config = dict(
    crop_scale_min=1,
    encoder_layer_scale_init=1.0,
    encoder_parallel_block=False,
    encoder_inner_norm=False,
    beta2=0.99,
    learning_rate=0.0038,
    shampoo_beta=0.99,
)
Rows from block 5 of the encoder of a small masked image model, named by matrix and row number. Rows with one number belong to one neuron. Each number is 500 + 40 x the weight over its row's rms, rounded and kept within 0 to 999. All counts start at 0. Numbers have three digits each.
After each neuron's rows are labels from the 100 images, of 14976, where the neuron reaches its highest value: "responds to" is what is common among them. Only what is clearly more common there than usual is listed. The data: photos of arthropod specimens (BIOSCAN-5M).
# fc1: MLP up (encoder.blocks.5.mlp.fc1.weight, 768x192), inputs 96-191
# fc2: MLP down (encoder.blocks.5.mlp.fc2.weight, 192x768, transposed), outputs 96-191

fc1.332:516412455550464500565537476529571530548507438542536528461460481514504443484571575454495526488451452458544539496463478444515519429472457474494559529390435574478480515463500508487526560510501431511526499585530476472521505491510497523489588479568443478507503493509487422455476506553512425538
fc2.332:529559435447503537477563440511472507493484524526445539537504548504529495526485511478536555494450502477552498496520509573535560582468477512488506468496494513460494437483462469460542476502496601564590519454540566501477453509543516444432468493429521482500568503475461486500452454464496533470
responds to: order Coleoptera

fc1.739:437447462457502426463528521535490469533472527462484555464514481484504464544540496482504429526518444510468507442536464512538487514504466462474504542480466449491415550480558491506488516500529454476530448521523504485516513556459460521514552534450529467517500464505435510426522545486524510541
fc2.739:495526504502505484479513496508500492521499501483516501508463505480498486466479523500506503511515474515496507519471480475483496492487512561473502502508492508530485477519489489532543513504505499477493497497518517461468491472503482508507489492491491510489474482495471463495511493489493481496
responds to: order Hemiptera

fc1.360:417484524468533452573461545490526561559544538496545523520500482555506549517496496499534536492408413469505484541507471463535558507533464535439504505502495512483463545457481463458485570606471494528454497566491480528529499513402512470547445513481540481468605488515500556529522365535517491441
fc2.360:495467516633471580490506537555419439529508472533546466449465493484487597424532507430530462542500524535473537471518495513477525521538532457508514512450507501528503469487497534503540462462587513507498542451485483473519485490472443496478547478517480484546545436513504477490502604537489468420
responds to: order Lepidoptera

fc1.309:479476547422503566521569571504568446510504488470520575538456539424487519477539503494479544438527477501470526477500558490509456566492515462507499465504505523523392478466494567478544559412538463504536484514571501508518482463491488454445502421570490513486581509504507453494442546590584522477
fc2.309:499497504503435454511547406562465499466463472514487452564514487527530456510515524462538486475511451458588444453494502582433508517510497452538576531476484503440521493472569519444544530526466518532517482537481485571452481432544525413473476562413519459566509508498513582501525490429460552471
responds to: order Coleoptera

fc1.318:438551557535508477468470559509436454494511471475456467441537479545536465430496443455491509546502424503521489550403519474438503432536504480504517491523484564430492527606539519512491461516492545535517431451511481466493520508494511580529542470518501527511553541537458541457575495463474478480
fc2.318:461487507504499570485482482490544495525499461475536478502534467508455476514563536476436437478443502463488466523514501435556495512473492428505468533417514521592411488488466533559568491511559451465542465533572561551512544435532430480512508478458484499489543439449559450498427563470486436483
responds to: order Hemiptera

fc1.187:475358528458472486500535480488518418528509539499477385558471483484465474553607460499489412490532443529509515486482514489522511428540577493566461514477552529531507588444527470538547517516498535472475486499558506492514564559480505485509484526479529484518484494519470572511484528580412464438
fc2.187:538527521530478470511473509540502528523536470492496504448487506501548552471474450560449504487446522469541524592544521424511477485491485450504483454501500513533494474501517486465496501506516503449486516454500547519511491463444472512448493481463512469471482489508455476512491556465532501539
responds to: order Hymenoptera

fc1.357:527459532492490496455541491486472474550463438507490391507439416549528527540501456519542510470477547525555458420430512458487479477572480572463494428428480456469504565453490505472442491460494465471554462539483507501492497544534530451468444467545457490570544489532566523532513600471518436391
fc2.357:547584521474518460468472510511478465525464523478544630496524464501457498462480534474486476519487477537474466459553501471541473480437512533565513585557464552499488446484573467435540495469471576562475519490534531506508524459527474498427565522485494457421479456488443561535500515490551580486
responds to: order Hymenoptera

fc1.695:464484511467500552444552477486519491458450423471411532490535436485550496519536522447572495435517467483555589534484512530498433496516506505447435527513459494470453380492467475542444572615527508467489466492535483477543546488512495443555459446518543538463539416500459518521565575569492492474
fc2.695:459531407495485511513465515467510497550448531535554514469516521516513440444533425492494497515507443504493553534476454435477509481507511451514470457449460476477532446535479515558475515545506460469508477472584502471500526509465484576517455513514447531535482569538547469527500484502486508499
responds to: order Hymenoptera

fc1.394:530510519520561488512522431521512540527555541469488472488485470485520467505452445480458541615420504499463477402467600444520534458537492484515480547451531521460451547547510495552547437544496535528471453463514587554520496546545534412552516444503525457480465580436462463529491512538462486463
fc2.394:507499530523464494446427561488565477485556530555486540483529472542535546479516504456499458424459442516521491494517522517499510479458475467498527410445505501577495505542572511421603476443520545391509514482582524459482509454501461546457511497448514495504483437471477548505551497420457520548
responds to: order Hemiptera