config.yaml
color_jitter: 0.2
mask_ratio: 0.6
encoder_head_dim: 16
encoder_layer_scale_init: 1.0
encoder_patch_size: [8, 8]
encoder_layers: 8
init: "torch_default"
weight_decay: 0.04
Rows from block 5 of the encoder of a small masked image model, named by matrix and row number. Rows with one number belong to one neuron. Each number is 200 + 40 x the weight over its row's rms, rounded and kept within 0 to 999. All counts start at 0.
After each neuron's rows are labels from the 100 images, of 14976, where the neuron reaches its highest value: "colour at peak" is the nearest of a few named colours to the mean colour under the peak; "responds to" is what is common among them. Only what is clearly more common there than usual is listed. The data: photos of arthropod specimens (BIOSCAN-5M). In brackets: how many of the 100.
# fc1: MLP up (encoder.blocks.5.mlp.fc1.weight, 768x192), inputs 0-95
# fc2: MLP down (encoder.blocks.5.mlp.fc2.weight, 192x768, transposed), outputs 0-95

fc1.192,171,193,300,222,206,243,232,204,161,150,227,187,229,184,214,184,216,88,197,172,249,176,195,293,214,218,236,168,263,170,262,167,185,202,267,156,234,241,206,224,158,189,154,221,112,156,214,175,226,193,151,171,204,209,252,200,126,166,204,181,145,165,246,196,246,261,218,185,172,202,175,171,264,276,136,204,207,209,217,143,189,237,281,220,225,247,188,147,231,177,126,203,159,201,193,194
fc2.192,220,170,199,246,193,196,202,209,197,164,200,260,219,241,176,203,162,220,202,245,161,236,197,259,221,194,154,205,193,168,209,231,161,257,171,218,180,233,188,290,125,136,216,226,217,217,125,185,228,179,265,188,212,213,123,238,154,174,211,141,203,295,193,162,150,207,184,255,182,154,226,171,172,207,138,216,219,205,170,222,179,164,141,213,189,228,190,226,250,260,181,231,254,134,271,153
colour at peak: grey (50); brown (28)
responds to: order Coleoptera (51); order Hemiptera (32)

fc1.556,187,167,214,208,138,231,165,221,203,248,173,210,195,141,220,206,156,198,266,177,159,242,212,234,157,176,301,252,165,133,126,297,178,231,191,199,196,174,259,161,177,235,203,218,175,207,188,243,99,250,121,194,253,198,168,170,144,201,164,211,187,216,197,128,176,191,255,119,201,217,210,216,179,186,188,228,122,190,195,189,245,206,194,224,153,230,189,207,188,215,250,154,182,209,166,204
fc2.556,264,178,184,214,228,239,204,166,197,184,175,187,195,257,238,297,192,183,215,174,171,199,162,245,170,278,169,198,256,221,218,104,186,229,305,206,179,191,202,298,245,128,213,158,197,174,188,170,195,245,243,174,169,152,209,213,237,248,158,228,176,306,140,197,197,173,198,228,195,260,147,211,140,181,209,132,223,207,198,214,227,182,215,172,209,212,199,231,209,254,199,149,225,187,151,207
colour at peak: grey (83)
responds to: order Coleoptera (43)

fc1.580,213,204,150,218,210,147,222,226,191,204,228,188,206,186,182,212,243,168,216,275,194,153,179,284,162,184,162,142,227,210,179,224,228,229,205,188,342,202,254,178,154,211,234,275,177,220,212,165,236,254,199,132,164,346,210,257,218,200,105,206,154,196,153,244,183,193,174,267,202,188,212,154,206,143,166,180,151,148,200,221,153,187,183,251,155,212,196,186,207,231,192,170,155,201,127,227
fc2.580,207,215,272,244,202,192,182,156,187,179,167,192,247,201,192,122,196,206,245,162,125,182,291,198,171,272,211,224,259,167,230,187,229,168,174,260,165,232,205,166,150,98,120,203,198,229,206,180,198,218,132,251,234,158,228,180,210,119,225,242,163,329,255,188,181,190,197,150,169,179,167,197,139,193,193,178,183,264,230,237,220,159,233,160,177,209,199,221,230,191,172,241,141,173,192,234
colour at peak: pink (90)
responds to: order Coleoptera (42)

fc1.425,221,205,217,176,181,126,131,193,236,243,174,208,198,199,261,254,191,176,238,219,121,190,187,203,264,207,225,247,239,208,168,150,230,202,150,181,267,198,173,160,269,159,174,262,232,227,164,203,192,167,206,217,215,109,84,181,179,147,213,247,145,255,171,160,207,228,180,191,265,268,222,278,209,219,248,227,239,255,252,184,239,267,157,131,215,221,256,116,214,141,100,141,210,220,141,182
fc2.425,241,205,197,189,185,221,207,174,208,191,199,180,231,182,181,176,158,197,212,191,233,227,175,255,179,201,157,219,197,169,186,237,189,220,201,232,169,190,204,203,210,30,189,167,213,184,183,194,221,221,195,174,202,203,202,203,173,185,195,174,200,642,158,196,179,172,171,188,188,151,214,92,160,197,189,238,199,152,200,195,196,179,199,220,201,180,192,181,210,198,217,201,181,195,188,206
colour at peak: brown (51); grey (43)
responds to: order Coleoptera (36)

fc1.9,207,193,218,202,226,195,209,172,198,273,225,157,224,211,309,181,241,197,207,225,148,171,263,199,222,196,177,188,174,217,279,116,172,141,202,132,178,174,164,240,267,194,160,212,223,189,193,193,179,97,242,182,207,180,197,217,176,158,209,223,226,235,183,192,158,274,198,172,216,275,208,189,229,215,230,198,188,272,174,190,212,238,146,213,189,163,310,174,221,196,151,175,173,296,159,180
fc2.9,225,210,199,206,180,191,209,178,197,189,200,190,203,184,192,199,164,206,236,176,219,229,163,239,197,221,169,227,196,170,198,228,199,228,214,222,178,200,232,204,189,34,200,207,191,187,176,192,232,225,201,202,211,194,196,200,187,199,194,182,191,644,165,212,189,191,173,181,215,126,201,99,166,189,205,225,205,150,204,187,215,180,192,214,210,207,169,162,203,191,239,188,205,205,200,250
colour at peak: brown (42)
responds to: order Coleoptera (54)

fc1.360,276,214,207,210,220,135,125,189,202,235,195,247,195,213,190,245,249,214,192,208,144,174,255,171,214,217,220,226,184,275,219,225,178,185,239,136,120,232,156,213,157,199,182,182,222,213,198,283,198,194,166,217,142,162,172,190,226,124,168,157,226,157,237,238,162,214,237,177,235,261,198,166,209,200,209,198,259,187,125,237,281,202,193,224,169,192,176,177,208,271,156,165,181,280,158,182
fc2.360,205,216,241,168,215,203,152,220,219,200,225,202,243,158,187,157,129,278,208,246,241,213,181,254,216,156,136,125,221,208,236,223,159,227,172,220,163,203,149,163,173,138,170,281,249,169,226,259,184,245,235,252,232,187,184,165,179,178,176,181,204,321,186,148,114,178,160,195,142,185,239,142,129,211,184,217,214,212,184,222,177,163,166,258,265,139,153,183,223,233,232,290,205,229,178,249
colour at peak: grey (63)
responds to: order Lepidoptera (26)

fc1.692,189,178,168,233,217,269,192,167,172,218,176,181,274,253,190,221,176,215,175,246,135,181,242,185,164,231,259,131,257,96,170,184,222,249,253,245,179,236,230,223,254,209,221,227,270,213,191,231,234,211,233,114,126,143,220,290,122,288,220,228,193,182,145,241,215,245,142,182,168,239,148,200,179,178,188,247,164,218,226,149,185,204,162,200,256,243,200,191,193,201,191,197,211,281,224,268
fc2.692,185,237,234,154,223,166,277,259,211,222,223,220,270,293,171,209,163,230,171,134,148,196,272,188,233,198,200,183,178,166,214,201,234,198,199,137,207,222,182,181,167,94,196,155,172,195,204,238,259,145,245,159,227,230,220,254,225,208,182,178,199,235,241,161,191,276,215,197,183,197,186,185,220,171,143,237,203,234,206,180,242,201,220,181,148,165,194,221,170,258,186,265,232,297,167,144
colour at peak: white (99)
responds to: order Coleoptera (52)

fc1.598,186,158,219,260,205,143,249,217,211,138,243,154,218,232,218,194,229,153,223,214,237,149,163,197,210,205,167,202,206,211,207,148,202,187,259,215,201,198,283,237,172,270,234,219,200,242,190,142,176,165,246,202,219,284,180,215,170,145,119,265,272,218,250,203,253,129,222,236,146,179,201,158,172,92,219,179,185,163,206,229,261,175,156,225,198,178,162,195,223,144,254,194,172,236,189,228
fc2.598,256,190,323,210,194,286,251,201,215,246,225,215,223,233,238,153,246,236,255,217,231,238,164,205,167,224,158,173,217,151,156,187,196,248,227,227,152,217,145,176,213,178,127,240,228,264,209,203,205,165,184,141,178,214,192,170,207,255,196,147,226,208,216,197,187,175,237,120,188,117,113,239,193,174,120,186,150,216,198,204,195,153,163,241,183,103,247,179,166,233,197,236,207,208,196,250
colour at peak: pink (92)
responds to: order Coleoptera (60)

fc1.309,206,270,199,172,201,268,143,167,161,145,175,215,210,197,225,199,203,206,232,144,226,219,185,215,277,204,176,224,230,204,227,153,138,189,215,255,195,148,183,156,224,216,160,179,190,185,262,125,171,186,213,167,207,222,234,215,173,269,252,185,164,187,196,216,303,180,187,233,224,160,174,165,261,188,205,156,193,155,209,223,249,102,272,148,197,187,238,215,117,163,221,230,283,221,209,229
fc2.309,186,215,213,262,221,225,209,196,247,237,186,201,231,217,194,200,120,238,241,142,228,230,196,183,269,134,189,204,199,107,173,189,273,214,214,229,188,182,254,179,166,145,184,219,198,288,168,204,243,203,270,214,220,172,221,256,170,208,192,129,211,274,173,190,142,173,211,244,190,164,147,233,181,212,264,198,79,85,185,205,167,204,224,192,197,211,232,174,249,213,217,188,225,222,202,204
colour at peak: white (66)
responds to: order Coleoptera (36)

fc1.507,209,134,200,216,226,135,220,183,135,131,254,236,202,280,175,217,211,209,215,188,186,185,233,219,214,171,252,210,222,217,207,190,165,195,164,233,263,237,147,233,204,201,240,167,228,222,186,225,215,209,150,197,157,242,188,225,215,252,202,247,200,166,173,189,243,242,193,220,209,195,140,158,205,249,168,110,206,240,291,228,180,181,232,284,162,300,201,197,262,211,170,207,174,214,192,307
fc2.507,188,163,240,180,224,200,185,229,238,180,191,169,157,201,188,165,173,211,204,207,196,270,144,233,225,195,208,221,253,226,181,159,260,213,183,221,171,226,201,259,247,96,146,236,269,147,267,254,212,184,261,185,181,221,203,189,146,166,175,154,167,303,204,200,163,180,203,248,137,217,236,191,313,208,230,192,214,181,116,209,233,165,127,236,292,202,205,274,184,174,183,186,224,187,126,198
colour at peak: grey (80)
responds to: order Coleoptera (64)

fc1.739,224,159,193,117,177,183,205,212,195,226,251,185,185,261,267,235,218,156,233,184,145,197,197,206,298,181,196,197,211,201,206,207,189,148,111,146,203,181,119,184,230,142,203,264,222,212,166,211,156,238,261,218,184,116,108,165,148,107,198,208,186,216,146,208,188,202,159,210,266,298,258,263,166,195,220,190,212,211,269,81,187,235,148,145,104,188,232,127,236,148,158,163,153,231,162,186
fc2.739,226,213,203,215,205,188,194,161,208,194,197,199,221,177,183,192,156,199,213,189,227,226,177,240,162,213,192,227,214,177,196,206,191,237,214,230,197,201,225,188,217,40,190,182,210,194,187,187,233,207,200,180,199,215,214,202,187,201,212,192,182,654,170,196,183,191,199,189,188,127,208,104,162,205,195,230,211,161,199,208,212,194,218,230,227,193,200,187,205,197,215,191,212,201,205,230
colour at peak: brown (52)
responds to: order Hemiptera (29)